{"model": "image captioner", "dataset": "photos of plants, animals and fungi (iNaturalist)", "train_examples": 77898, "image_size": 64, "crop_scale_min": 1, "horizontal_flip": true, "tokenizer": "word", "vocab_size": 2724, "encoder_arch": "convnext_v2", "encoder_isotropic": true, "encoder_norm": "layernorm", "encoder_activation": "swiglu", "encoder_mlp_ratio": 3, "encoder_inner_norm": false, "encoder_patch_size": [4, 4], "encoder_conv_stem": true, "encoder_layers": 16, "encoder_width": 160, "encoder_kernel_size": 7, "fusion": "prefix", "label_smoothing": 0.1, "decoder_width": 320, "decoder_layers": 6, "decoder_norm": "layernorm", "decoder_norm_position": "pre", "decoder_activation": "gelu", "decoder_mlp_ratio": 4, "decoder_head_dim": 16, "decoder_fused_qkv": true, "decoder_bias": "all", "decoder_qk_norm": false, "decoder_parallel_block": false, "decoder_inner_norm": false, "decoder_positions": "learned", "decoder_prefix_bidirectional": false, "decoder_connector": "linear", "decoder_tie_embeddings": true, "init": "lecun_normal", "residual_init": "zero_last", "optimizer": "soap", "beta2": 0.95, "lr": 0.0016, "beta1": 0.95, "shampoo_beta": 0.95, "eps": 1e-08, "precondition_frequency": 25, "max_precond_dim": 512, "one_sided": false, "adamw_lr_other_params": 0.0011, "grad_clip": 0.5, "steps": 8900, "batch_size": 64, "epochs": 7.3, "lr_schedule": "cosine", "final_lr_fraction": 0, "warmup_steps": 440, "weight_decay": 0.08, "adamw_weight_decay_other_params": 0.05}
Rows from block 12 of the image encoder of a small image captioner, named by matrix and row number. Rows with one number belong to one neuron. Each number is 128 + 32 x the weight over its row's rms, rounded and kept within 0 to 255. All counts start at 0. After the name is the row's rms in percent of the matrix's.
After each neuron's rows are labels from the 100 images, of 14976, where the neuron reaches its largest size: "strongest on" is what is common among them. Only what is clearly more common there than usual is listed. The data: photos of plants, animals and fungi (iNaturalist).
# gate: MLP gate (encoder.blocks.12.mlp.gate.weight, 480x160), inputs 0-159
# fc1: MLP up (encoder.blocks.12.mlp.fc1.weight, 480x160), inputs 0-159
# fc2: MLP down (encoder.blocks.12.mlp.fc2.weight, 160x480, transposed), outputs 0-159

gate.419 098 [ 91 109 113 113 118 121 168 137 114 173  80 131 101 137  83 129 142 114 176 165 117 142 137  85 183 144 109  64 106 133 160 140 126 168 202 121 132 131 126 117 116 155  85  86  98  97 109 164 128 145 150 134 103 132 199 121  97 142 118  94 131 144 115  60 148  90 157 180  94  89 146 108 150 134 153 122 158 107 105 156 109 156 129 234 103 155 130 141 159 140 151 119 151 116 102 188  94 161 119  58 154 124 118  78 157 110 106 178 161 143  72  94 155  82  80 182 118 122 116 166 166  77  90 135 108 161 188 156 127 132 129 114  84  93  97 126 186 106 129 148 136  45  82 165 120  92 114 184 120 139  88  83 104 191 127 105 137 138 119 138]
fc1.419 106 [129  91  82 168 149 127 179 134 128 151 124 110 102 108  85 202 128 105 163 165 116 104 143 111 122  75 110  95 103 145 178 120 149 163 177 150 115 101 105 156 125 196  58 118 122 170  73 170 159 144 111 119 136 127 159 128  98 158 106  98 116 132 124  91 176  43 173 136 162 118  96 163 138 116 129 166 155 149 196 172 137 149 140 217  85 119 140 140 179 132 120 123 179 137  91 171  89 176 154 121 175 151 128 109 109  99 133 126 177 174 147 116 150 117 111 173  52 116  85 137  88 111 111 146 132 130 157 138 151 159 143  86 111  58 110 119 147  67  84 103 110 117  94 143 110  92 123 153 147 158 109  44 132 128 149  73 127 129 133 140]
fc2.419 115 [ 83  59  44 105 109 147  87 111  86 108 192 145 119 129 114 164  98 102  99 127 188 113  94  99  81 163 106  91 132 131 162 116  62 128 196 135 157 117 107 130 135 166 133  88 120 140  27 183  84 124  80 133 126 164 122 151 100 162 126 103 133 127  96 132 122 145 140 126 130 147 149 125  85 185 180 120 175 120 116 155 136 178 127 157 150  54 109 116 117  83 130 178 138  78 133 158 117 108  92 116 165 162 119 136 164 153 128 151 135  66 188 122 115 117 131  89  59 157 153 184 164 106 139 130 125 128 126 104 114  92 109 122 126 133 140 130  82  96 132 136 205 146 122 110  95 107 143 158 147 180 156 116  95  62 106 178 153 114 127 104]
strongest on: class Aves; order Passeriformes

gate.322 114 [134 161 122 188 170 129 170 106  84 156 103 122 102 169 128 124 126 153 130 167  87 104  99 148 118  78 104 157 102 112 117 150 213  47 144  97 139 143 119 126 167 114 149 108 163 130 116 130 107 144 113 171 213 156 125 101 154 169 165 130  48 122 134 110  39 178  68  91 169 145 152 159 179 173  86 114 127 101 124 110 151 123 168 151 138  21 108 149 139  89 104 115 167 112 153 114 135 128 132 113 172 145 127 116  64 153  55 129 125 113 120 159 124 130 128  92 137 144 100  49 157 115 164 124 128 157 160 127 161 154 131 121 137 127 118 147 107 164 151 128 152 139  89 106 153 166  37  97 132 114 106 136 151 120 135  93 107 114  87 124]
fc1.322 104 [138  99 115 110 133 122 128 149 151  82 108 172 151  70 102  90 151 173 132 113 163  99 105 123 162 157 151 142 133 150 147 133  94 114 151 114  98 163 132 104 142 111 183 140  88 172 149 167 149 114  94 113  79  92  97 147 110 127  93 111 164 135 118 119 164 108 167 142  96 137 153 123  73 128 166 106 138 141 115 129 163 158 109  87  64 196 112 131 112 157 140  95  71 127  86 187  89  83 138 120  87  94 102  99 131 133 106 140 111 176 167 156 100 150 111 130  84  92 146 160 146  69  82 113 121 144  85  68  98  98 153 106 138 105  70 108 178 143  46 138  76 135 123 133 129 138 255 148  94 128 160 115 136 130 128 194  81 155 171 134]
fc2.322 112 [102 105 159 118 152 122  95 142 152 120 152  81 122 237 109 102 183 102 100 110  68 147  92 188  99  96  93  78 118 212 166 146 114 138  91 159  67 104 189 169 118 118 109 131 109 137 201 105  81 115 146 108 164 116  83 102  40 178 151 190  97 100 111  67 181 101 158 126 110 116 134 167 135 129 113  73 159 122  87 114 121 110 101 165 125 137  83 137 115 112  99 144 151 125 100 174  94 111 142 133  92 124  99 171 192 105 153 127 166 130 176 100 135 119 147 124 157 148 138 113 123 146 101  70 172 133 142 118 125 118 158 145 102 105 157 131 132 158 129 157 113 131 140  98 200 125 116 138 146  81 116 114 144 156 125 158 144 187 164 136]
strongest on: class Aves

gate.397 117 [137 129  83 162 112  84 135 156 155 218 153 203 102  95 104 137 139 136  66 129  85 133  97  68 121 172 162 137 155 102  86 158 138  88 138 118 166  89 122 172 147  70 181 133  91 105  80  97 117 111 120 108 167  82 131 144 127 150 102 158 140  62 140 170 149 120 100  89 141 145 132  93 136 102 103 118 141 131 133 150 111 122 150 132  98 119 165  86 178 122 122 119  85 140 132 126  88  96 133 185 145 152  63  73 109 124 100 110 118 165 146 141 108 115 169 160 135 138 144 170 150 189 111 162 108 171 143 108  87 122 140 139  82 222  91 188 119 110 158  87 139 127 205 168 135  99 125 115 106 104 101 132 193 148 112  93  99 122  96  67]
fc1.397 122 [162 152 128 177 135 143 160 134 180 132 136 164 149 143 141 153 118 127  46 198  76 123 142  97 118 156 162 153 187 118  77 146 123  54 151 146 165 127 134 182 151  23 218 156 118  77 102 135 127 121  89 108 158 103 115 127 104 122 145 121 120  82 137 155 173 122  63 110 164 160 131  86  99 102 150 118 129 100 152  82 121 189 145  94 118 124 177 105 160 118 136 109 110 125 129 120 129  88 142 163 111 166  86 108  92 118 129 115 120 153 100 149  84 117 180 135 160 131 175 134 130 202 117 136 140 153 150 109 114 131  72 161  96 193 125 133 140 133 111 129  78 136 155 137 102 103 136  47 135 112  55 151 139 136 142 132 132 134  73  78]
fc2.397 119 [159 165  96 155 105 120 117 141 189 105 205  86 149 144 114 155 124 170 160 108 121  78 137 133 103 174  56 144 101 133 128  50 135 173 100 113 139  97 161 152 163 169 186 115 115  74 146 185 181  89 138 108 150 164 165 135 186  58 109 107  82 190 126 173  99 110 137  85  92 129 170 135 132 109 132 170 121  79 143 134 148 135 120 117 154  87  81 143  55 143 117 164 146 108 140 121 141 173 140 134 170 139 202 139 121 144 166 145 155 174 113 138 154 111 122 179 106 134  91 136 107  77 140 144 192 154  90 126 142 126 124 151 110  99  76 122 104 155 111 150 130 143 146 117  84 147 197 100 112 154 130 123 128 142 120  98 218 142 133 142]
strongest on: class Aves

gate.219 099 [106   2 140 148 125 152 125  75 144 185  65 126 108  89 162 112 114 147 154 109  70 121 133 155 119 123 184 115 139 102 174 105  81 167 139 137 139 115  92 144 136 140 160 151 159 160 120  69  76 133 143 108 107 109 198 148  74  74 161 122 130 156 128 145 149 147 153 149 132 109 142 123 203 121 141  54 124 121 138 163 136 138 184 150 133 136 109 110 121 117 142  58 129 129  72 149  81 216 107  92 132 122 154  98 118 138 122  94  76 114 117 126 118 127 203 103 116 112 141 153 215 126 113 113 166 127 127 141  72 145 134 106 100  88 134 120 149 128 122  66 130 102 126 171 162 155  90 133 105 149 108 132 132 175 124 180 126 171 163 107]
fc1.219 098 [ 97 195  95  81  90 102 118 145 156  85 174  87  61 138  97 117 113 114  48 117 211 132  84 149 123 119  94 138 158  99  96 103 127  86 137 144 124 114 167 165 134 135  69 113  78 104 141  85 138 163  94 170 123 170 142 168 162  93  95 152 127 151 134 121 131  76 153 137 100 158 173 148  83 190 172 190  75 106 119 141 141 148 163  92 163 152 177 132 142 119 108 171 106 140  96 116 147 132 121 126 121 114 122 149 125  72 136  97 101 142 142  93 167  81  75 106  90  67 110 165  96  75 108 103  82 117 123  79 154 136 132 171 133 132 113 138 136 167 198 127 161 142  92  97  95 124 125 107 185 109 102 120 186 135 137 117 130 110  65 150]
fc2.219 108 [152 101  58  87 123  75  85 131 151 115 138 124 130 125 144 103 173 142 182  99 154 109 130 156 157 116 115  84 171 101  91 112 132 104 139 167 192 124 164 116 140 104 137 100 150 153 138 157 141 142 177 132 106 112 124 166 130 154 190 136 134 118 153 114 101  42 176 129 114 138 158 172 146  62 130 133  99 151 139  51 156 143 177 121 105 105 166  92 171 178 120 104 114 119 132 148 113 138  93 133 157 177  79 132 165 130  98 149 133 126 223  93  86  87 104 175  75 197 130 158 161 193 134 124 140  94 130 122 107 129 103 119 187 126 174 160 119  95  79 181  87 126 152  52 129 139 128 136 103  93 145 119 138 108 100 123  64  90 109 105]
strongest on: class Aves; order Passeriformes

gate.357 096 [115 104 140 133 140 138 211  71 148 130 174 142 160 124  89 154 136  93  76  97 142 189 212 107  96 108 180 102 117 148  85 216 162 133 111 129 118 103 164 132  87 146 101 148  72 118 133 174 163 158  80  94  92 124  60 126 136  59  71 113 159 126 157 124 152  91 104 130 118 128 145 103 159 108 134 102 148 189 143  91 175 114 158 132 125  96 174 174 105 157 109 164 148  90 133 175  85 137 168 115 101 132 160 135 122 160 123 168 144  95 169 149 123 119 105 136  94 126 161 145 132 136 117 141  91 142 213 154 133 142 138  91 109  96 122 142 113 175 120 113 246 154 112 149 117 134 126 113 170 153  96 136 106  74 136 115 132 143  99 132]
fc1.357 094 [158  84 176 129 137 147  94 108 142 148 181  44 118 115  87 157 149 125  96 150 181 132 182 154 103 110 123 112 122 104 173 192 149 135 154  93 105  93 132 131  72 177  82 103 137 116  65 145 145 104  94 122 107  91  76 134 144  89 166  84 119 143  96  61 174 106 110 142 111 175 125 102 182 142 127  85 157 143  74 107 112 110 136  85 159 108 131 141 128 125 123  87 160 118 151 147 156 147 100 187 130  89 152  81 124 102 118 125  82  76 116 149 134  44  99 129 115 120 160 159  85 140 149 147 101 112 173 137 167 171 187 106 126  67 131 178 113  89 137 175 208 155 106 175 130 165 186 138 107 115 117 126  89  95 120 136 122 138 159 112]
fc2.357 098 [191 123 149 155 127 114 132  98 160 116 207 141 180 115  84 146 133 127 156 159 120 149 174 118 163 179 107 152 133 125  97 174 192 116 108 132 155  88 135  80 129  77 128  80 193 107  82 119  80 102 108 155 134 134 174 104 116 130 144  69  82 138 142 129 153 166 141  82  93  62 106 131 137 125 121 171 135 168 164 130 132  92 120 139 132 129 150 148 177  89 131 116 201 183 145 148 168  95 153  98  93 150 137 123 100 116 144  98 144  94 152  88 151 132 165 159  97 125  97 117 113 123 122 135 111 113  69  62  92 189 147 119  95  83  69 123 132 140  92  55 121 128 173 170 189 135 178 174 177 147 111 153 132 143 178 168  87 118 138  90]
strongest on: class Aves

gate.218 113 [124 155 122 141 163 139 147 117 141 107  95 115 107 100  82  52 171 100 115 152 140 137  98 144 121 123  77 163 157 119 130 102 155 112  72 171 149  86 120 101 158 131 164 108 168 194 127 108  93  95  80 144 121 105 173 165 143  90 142 123  62 132 132 123 141 125  97  65 124 165  69 170 180 113 177 138 155 145 120  95 156 160 132 100 128 154 156 100 115 145 100 119  51 136  99 116 130  97 116  70  94 164  91 158 110 123 129  53 160 142 128 129 130 151 165 157  33 132 151 177 118 143  89 170 136 110 136 128 180 116 127 121  96 125 159 146 142 165 113  56  62 147 116  18  97 126 130 135 153 162 166  90 121 162 101 151  89 139 112 124]
fc1.218 112 [116 115 122 105 129 148 150 104  59 125 143 130  88 111 223 152 111 196  92  88 125 138 106 119 141 115 115 104 135 140 158  94  84 171 191 129 172 112  98  94 110 133 162 121 113 127 142 170 105 112 140 174 134 130 156 124 145 127  99 110 154 136 150 132 135 102 142 119 175 155 150  61 125 173 127 140 166 108  56 130 104 160 145 120 112 128 116  84 151  73 204 141 184 127 155 106 107 152 128 165 146 141 128 133  89  74 157 131  87 148  99 120  90  98 146 138 134  86 140  96 135  90 158 113 167 156 111 180  88 123 109 166 178  68 158 122 141 176 131 181  97 119  57 171  59  75 114 115  81 204 108 175 149 132 159 131 156 161 101  68]
fc2.218 104 [145 175  65 162  82 112 118 128 146 162 153 111 150 144  93 146 165 200 121 101 126  97  93 164 209 121 130 133 138 118 123 102 134  73 119 155 169 179 144 149 123 105 156 157 110 158 119 102 174 120  87 116  70 137 114 146 145 165 154  82 134 128 146 124 122  71 132 104 168 154 137 180 126 123 207 130 111 115 187 138 164  94 131 152  91 153 155 119 109 136  76 124 116 146  78 127 164  74 186 127 156 105 164 120 135 109  91 108 128 146 151 105 131  38 127 139 113 126 125 147 199 124  91 114  83 119 136 122 147  95 168 150  76  79 124  77  98  87 119 176  73 142  73 111 100 207  79 132 101 139 102 153 139 120 142  70 100  89 148 164]
strongest on: phylum Arthropoda; class Insecta; order Lepidoptera

gate.214 105 [127 163 143 135 104 175 183  41 153 104  93 112 134 126 149 146 214 101 173 160 117  78  94 126  91 112 166 124 178 171 127 157 183 126 116  83 104 116  91  83 138  85  92 145 139 183 103 109 127 124 178  84 127 135  88 109 107 133 159  94 145 131 146 211 150  91 205 108 134  96 128  97 153 159 157  72 152 134 116  94 137 124  84 168 118 127 105 166 109 168  70 154 153 120 147 113  82 158 120  90 105 147 158 125 150 149 160 111 130 155 124 143  88 127 142 143 127  93  89 106 183  52 128 136 144 228 152 131 121 148 144 170 142  99 124 115 184  86 125 167 141 150 120 137 104 147 166 152 142 196 153 159 126 170 149 139 140 106 133 120]
fc1.214 098 [177 107  77 144 140  79  77 211  88 137 162 127 144  61 124 154 117 110 136  82 146 147 112 141 140 139 148 105 128 128 131 115  58 118 154 140 113 133 174 108 150 155 152 142  95 104 162 102  84  79 123 108 136 151 136 132 157  92 148 174 133 168 164  91 146 143 128 149 151 123 138 133  17 114 127 124 103 135 169 144 184 168 167 126 138 118 189  93  73 114 140 134  87 173 109 100 118  97 106 124 150 102  84 121 163 114  77 112 120  75 123 138  95 146 131 107  87 177 164 132 153 201 142  97  97  87  82 102 166 115 115 106 107 112 222 142 100 165 126 120 122 123 187 137 147 129 106 128 116  92  66 123 174  74 130 117 112 145  74 187]
fc2.214 126 [120 122 109 143 143  92 191 117 107 127 125 145 118 168 124 100 152 136 111 115 129  91  85 195 192  30  96 121 124 133 141 137 115 173 150 130 144 114 127 182 123 173 136 116 169 171 211 166 137 150 202  75 132 117  68 104 131 143 161 174 110 105 104 122 162 204 151 122 125 147 163 156  72 161 157 162 169 185 172 123 169 106 142 134 138  97 140  69 141  90 113 177 143 115 148 137  93 184 167 148 107 123  86 199 112 110 152 148 135 143 159  82 119 125 132 174 121 152 134 119 144 172  84 107 120 153 129 185 158 114 148 125  46 110 157  99 150 150 129  99 143  88 162 138  85 145 135 140 139 115 155 177 159 189 138 116 119 141 126  95]
strongest on: class Aves

gate.221 088 [153 104 115 186 124 154 198 118 107 183 115  64 119 162 132 122 143 153 164 114 214 124 167 182  95 141  66 135 129 126 175 178 123 128 131 149  99 100 120 161 168  76 161  90  98 193  87 144 156 128 127 112 149 129 136 122 148 194 128 116 123 155 135 123 123 154 113  98 207 141  98 139 107 120 137 168 106 149 117 128 143 153 187 175 126 117 121 132 113  94 136 196 145 132 129 156 101 109  96 139 145 120 134 107  81 139  87  66  99 164 130 149 156  98  70 103 108 158 131 129 101 123 116 112  45 165 143 151 122 145 120 107 194 113 114 172 106 105 160 106 113 142  78  51 104 130 207 116 119 101 147 184 153 124 164  99 120  78 182 103]
fc1.221 084 [185  99 106 122 152 102 132 134 116 157 138 161 106 177 149 133 130 136 163 103 162 167 152 149 128 112  56 105  90 129 136 114 156  84 137 129 113 126  89 128 104 107 135 166 104 117 113 126 148  63 127 159 191  86 142 163 127 127 145  87 111 185 131 102  83  79 153  99 151 141 107 118 185  79 118  80 137 147 164  90 104  62 145 111 133 137 140 178  60 100 103 161 116 138  91 108 130 106 140 166  80  66 138 108 154 123 148  99 113 127  90 152 160 202 107 132 108 176 161 181 144 116 128 121  88 145 145 195 107 159 102 172 186 111 131 122  99 104 180 104 111  65  83 131  82 103 146 175 157 139 145 194 142 177 172 102  64  77 160 109]
fc2.221 091 [147  97 113 177 130 108 153 123 211 140 128 205 107 108 123 105 160 127 115  97 164 135 124 112 136 136 137 141 172 189 138 142 188 128 163  63 136 166 160 165 126  92 202 117 114 197 119 194 176 119 129 144 110 159 142 193 139 150 135 119  79 130 157 186 149 126 149 179 160 155 118 115 160 157 140 155  96 166 118 100 103 110 149 153 111 128 158 131 126 137 157 143 156 115 136 136 155  98 113 108 104  96 150 133 155  99 126 160 136  56 150 120 182 145 183 198 123 143 112 142 147  87  85 161 114 185 135 141  90 152 141  95 165 134 157 206 155 127  89  55 189 121 125 132 144 104 169 167  84 143 171 117 160  83 141 151 123 149 186 137]
strongest on: phylum Arthropoda; class Insecta

gate.126 089 [ 98 140 174  93  81 128 131 157 134  93 111 190 113 159  87 136 143 132 104 119 189 121 173 152  84  89 114 132 134 131 178 141 163 154 113 140 104 151 141 119 102 147 133  97 130 129 189 112 118  85 120 158 123 118  97 159 161 170 142 118 158   0 146 117 167 151  62 130 127 147  51 115 156 129 137 131  99  81 178 147 128 167 131 157 109 141  84 158 175 120 125 174  86 116 154 162  84  49 170 132 139 177 126 121 174 122 120 157 105 108  66 102 153 136 152 136 148 141 123 100 165 128 132 124 106 148  55 102 152 152 136 105 104 105 134 155 105 108 172 194  82 107 140 127 108  73 130 171  86 118 101  79 100 108 107  49  99 115 121 150]
fc1.126 090 [147 120  91 140  79 117 139  69  65 149 116 132  83 128 136 156 146 156 181 162 109 229 128 145 169 126 122 111 143 108 109 103 139 113 122 163  96 126 135 101 150 132 121 125 152 122 127 105 158  55 125 103 134 103 170  91 103 101 137 126 118 146 147 147 151 146 114 202 193 117 128 147 150 107 114 160  87  99 155 109  66 104  76 174 160  60 172 124 220 140 191 142 146 111 167 179 169  97 117  81 171 155 149  81 176 192 111 107 110 108 128 110 126 167 138 100  91 129 115 143 158 137 138 114 118 181 118 140 192 104 146 206 170 113 122 111 140 143  92  84  99 143 111  98 115  97 105 148 172 141 120 135 173 140 128 138 128  76  93  80]
fc2.126 093 [113 156 164 118 162 126 130 167 176 204 157 119 111  95 104 155 149 120 136 144  89 138 150 124 108  99 160  76 109 119 158 153 142  87 120  85  53 100 102 190 171 154  24 148 118 166 110 182 154 160 148 179 111  92 107 138 101 113  89 131 114 140  85 156 105 135 159 125 117 211 143 123 129 103  94 122 135  94 136  87 119 146 106 173 118 176 134 170 150 132 122 157 182 142 149 164 132  59 170 138 143  99 116 110 186 174 188 134 170 131 147 119 160 121  90 150 171  88  97 104 189 155 134  89 110 158 193  64 128 179 116 155 125 162 173 114 138 144 137 123 134 131 105 130 160 151 189 140 144  78 111 154 134 115 146  97  77 128 113 142]
strongest on: phylum Arthropoda; class Insecta; order Lepidoptera

gate.255 108 [ 76 124 154 135  94 137 117 135 140  79 125 123 129 141  87  98  81 119 188 156 134 186 157 149 238 157 116 132 110 127 186  52  80 105 110  76 116 191 123  88 136 118 155  99 111 112 110 119 177 114 109 155 162 149 164 154  48 150 115 130 182 178 129 154 128 154  72 176 100 191 141 122 169  71 166 161 140 133 143 168 126 125 107 146 148 150 100 123  78 102 127 139 147 120 131 142 165 127  93 153 138 110  95 181 124  76 111 139 120  79 118  76 149 153 134 153  84 154 170 105 106  98 125 114 119 136 150 114 120 154  95 157 150 102 166 151  85  65 112 140 130 157 146 123 105 138 182  41 121 133 101 104 149  97 132 100 116  98 175 169]
fc1.255 104 [106 142 168 139 118 158 138 117 123  83 139 111 148 143  81 110 112 158 188 162 110 184 142 115 195 119 106 110 150 138 175  93  82 125 146  69 103 144 170  72 166  89 115 178  97 125 107  65 135 131 140 164 179 168 131 166  56 149 123 163 170 208 137 158 150 167 116 162  83 156 139 105 172  49 147 121 137 124 116 134 124 115  84 143 144 169 126  98  96 128 120 126 156 148 102 102 108 146  58 171 104 167  99 196 125  87  92 119 133  75 122  83  89 103 166 152  69 131 157  96 101 146 194  93 114 150 134 123  76 121 132 109 144 112 172 146 124  64  98 115 148 119 141  93 133 139 210  88 114 119 103 116 148 107 112 121 131 132 160 111]
fc2.255 115 [ 93 161 119 152 153 106  96 153 145 119  66 123 107 130 101 146 149 131  95 135 153 106 122 119  99 112  74 147 103 157 121 149  86  94 155 145 139  91 140 128 165 187  91 124 100 122 101 127  85 135 135 119  89 122 106  77 121 134 174  71 121 149 153 183 153 152  93 135  71 105  76 143 110 125 143 147 124 194 144 128 206 125  65 161 123 190 193 156 116  80 140 128 146 101 110  89 177 106  84 132 163 111 101 125  85 112 124 155 185 117 109  96 128  97  95 154  44 158  88 106  83  87 171 118 124 112  45 155 152 138 111 144  99 102 169 133  94 141 143  88 123 140 100 194 152 135  99  76 131 169 173 100 153 192 118 201 120 106 124 122]
strongest on: phylum Arthropoda; class Insecta

gate.415 099 [188 161  99 137 135 140 160 148 110 179 115 154 157 116 107 167 149 102 204 170 127 100 198 116 124 162 139 122 167  84  78 171 151 146 127 142 182 151 143 129 154 187 155 113 141 101 193 193  90 161  81 128 112  94 197 104 187 111 105 110 159 131 133 104 125 156  91 118 126 105 150  89 192 170 102 146 142 140 124 163 150 139 157 135 123 197  87 136 153 129 102  74  97  87 206 139 133 132 120 117 137 108 123  94 114 144 152  86  78 128  83 137 119  97  73 129 113  65 166 192 140 121  83 117 153 151 128 119 142 153 155 118 148 152 165 191 136 115 133 131 177 119 128 167 106  83  91 175 157 101 136 142 105 146 117 200 100 108 110 137]
fc1.415 097 [106 112 146 143  91 120 105 162 157 111  87 129 110 178 128  70 107 168  82 128 125 103 153 153 106  99 137 124 118 138 157 109 110 177 136 154 138 141 119 137  88 200 143 165 114 171  89 123 183 119  86 157 130 125 134 167 174 134 149 121  88 147  91 116 143 113  72 103 109  89 147 105 168 109 162 150 153 155 197 130 111  72 168 163  56 229 132 129 131 121  90 133 139 147 116 112 110 120  87 174 124 152 115 141  97  98 142 203  87 141 123 123 105 122 165  99 168 112 115  96  82 115 100 125 148 112  91  88 120 139 168 179 198 172 143 167  98 168 158 154 154 101  91 125 134  36 112 112 133  95 117 150  91  54  84  99  98 176 112 155]
fc2.415 099 [105 148 122  90 174 177 170 164 147  88 133 173  40 173 143  66 128  68 123  48 122 179 161 139 138  69 135 136 162  78 108  66 154 149 119 116 134 172  80 114 161 131 125 159  95 133  70 136 142 105 111 182 138 127  51 151 157 160 102  92 163 134  74 124 143 100 122 142 138 169 103 107 182 120 160 122 117 181  62 141 163 110 161  65 128 136 120  35 124 184 150 130  88 112  95 142 144 142 108 125 115  72 129 129 153 116 105 107  90 115 126 103 136 109 114 106 164 126 126 119 114 142  68 106 120 112  91 116 110 138 159 119 107 156 118 153 133 188 143 131  98 109 149 140 116  97  83 101 144 150 157 157 174  86 176 132 119 104 131  73]
strongest on: phylum Arthropoda; class Insecta

gate.472 094 [203 123 151 117 141 145  87 141 157  86 165  95  89 165 120  99 136 100 131  85 141 194 108 150 183 110 107  95 144  84 112 117 133  91  79 122  95 113 134 148  85 127 114  64 102 151 106 103 110 137 123 102 153 126  96 140 103 109 203 108 168 165 147  93 130 193 129 125 136 160 163 135 107 103  77  51 185 153 161 128 105 114 137 191  70  96 147 104 133 122 199  92 189 104 106 113 148 138  83 113 125 170 105 142 185 124 131  84 110 112 122 136 133 113  65 143 142 144 183  82 145 136 154 101 114 135  95 154 140 167 141 134 128  92 127 158 169 136 128 118 189 129 157 114  95  88 106 147 191 135  73  97 199 169 110 139 163 102 133  70]
fc1.472 090 [108 189  92 146  98 144 130 118  92 144  99 152 134 104  77  52  98 111  95 136 207 106 157  97 172 129 103 125 140 142 122 126 154 138 156 146 129 132 118 127 132 134 159 102 158 101 133 192 135  65  96  72  73 107  61 164 148 165 101 165  98  77 151 128  96  96 121  97 116 108  70 124 140 130 113 147  75  76 132 147  93 179 130  98 177 124 118 145  34 143 124 156 182 160 202 149 129 116 131 155 139  81 141 105 131 137 152 132 137 101 122 114 145 124 107 103  78 175 165 179  96 113  92 153 101 192 113 123 142 145 128 139 204 144 109 135 131 137 130 158 190  97 106 181 168 164 124 131 112  97 116 159  61 101  89 100 129 124 172 150]
fc2.472 100 [141  87 136 137  74 130 142 127 126 150 116 132  91 174 111 116  65  99 123  89  97  82 128 151 103 116 115 154  75 135 130 128 108 179 111  92 157 120  87 170 159 124  94 131  97 143 148 166 135 127  54  78 118 100 107  69 192 126 149 123 111 130 137 174 119 146  87 132 161 138 160 130 174 102  84 125 108 134 147 186 117 110 150 175  86 102 163 120 153 136 130 114 188 127 142 123 140 187 135  95 138 174 148 100 102  81  77 102 185 116 124 116 155 175  78 152 176 113 132 129  70 122  90 123 136 107 147  68  70 145 133  58  71 122 146 193 150 117 110  86  57 154  87 149 206 139  95 166 176 143 153 110  85 106 107  93 144 132  93 107]
strongest on: family: Nymphalidae

gate.224 111 [112 121 151 164 177  90 123 119 137 139 114 110 133 108 116  93 138  87 110 188  89 154 112 133 160 122 163 200 202 150  99 150 121  93 154 159 165 138 166  90 137 125 178 145 226 141  84  99  43 109 145 162 148 127  83  81 122 154 104 197 158  99 165 119 169  75 115 139 163 124 109 129  63 136 179 141 104  94 146 112 165 142  96 145 174  82 158 146 138 133  81 120 159 184 130 164 113  87 110 138 165 110 133 181 126 132 155 138 116 152 121  66  81 126 157 184 115 131 125 138 140  99  96 150 110 125 134 115 143 127  96 125 121 159 123 207 127  90 103  79 123 145 131  36 101  78 111  89 123 147 114 171 151 118 105 128 102  90 107 121]
fc1.224 112 [179 121 117 114 107 192 175  99 161 131  79  48 171 101 136 172 123 145 105 159 123 137 125 178 151  79  89  84 101 149  96 113 122 213 163  91 179 147 139 134 100 118 128 130 138 181 102  86 166 115 104 160 139 170 143 122 132 159 133 155  93 148 112 103 115 177  86 108  89 149 111 138 185 158 140 118 155 185  95 125  94 134 211 111 138 165 129 160  98 106  98 119 107  97 117 150 149 159  83 125 130  73 125 104 187 122 121 159 124 173 156 120 146 141  83 149 102 157  95 177 116 131 131 118  95 133 154 144 129 153 161 104  54 190  61 151  71 142 140 138 103  98 172 116 168 194 118 118 108 147 113 142  61 124 118 136 123  73 162 145]
fc2.224 126 [ 78 181 157 105 164 104 155 110  83 141 136 127 129 129 111 137 118 130 110 105 138 180 180 177 150  85 137 131 150 160 165  81 121 117  87 137 136 128 213  85 140  85 107  65 157 113 136 145 150 118 145 178 137 161 125 137 140 102 105 113 153 139 150  97 136 166  68 150 142 128  69 103 113 153 138  97 125 113  94 180 176 124 128 123 137  98 128 102 117  82 151 144 122 148 149  87 114 150 124 131  84 153 111 130 126 148 197 165 135 106 184 149 120  81 127 159 161 128  96 158 118 146 113 131 133  70  89  95 166 177  79 118 108 181 131 121 153 200 177  67 151 114 140 164  80  54 142 104 144  85 120  71 110 110 135 202 218 175 126  94]
strongest on: phylum Arthropoda; class Insecta; order Coleoptera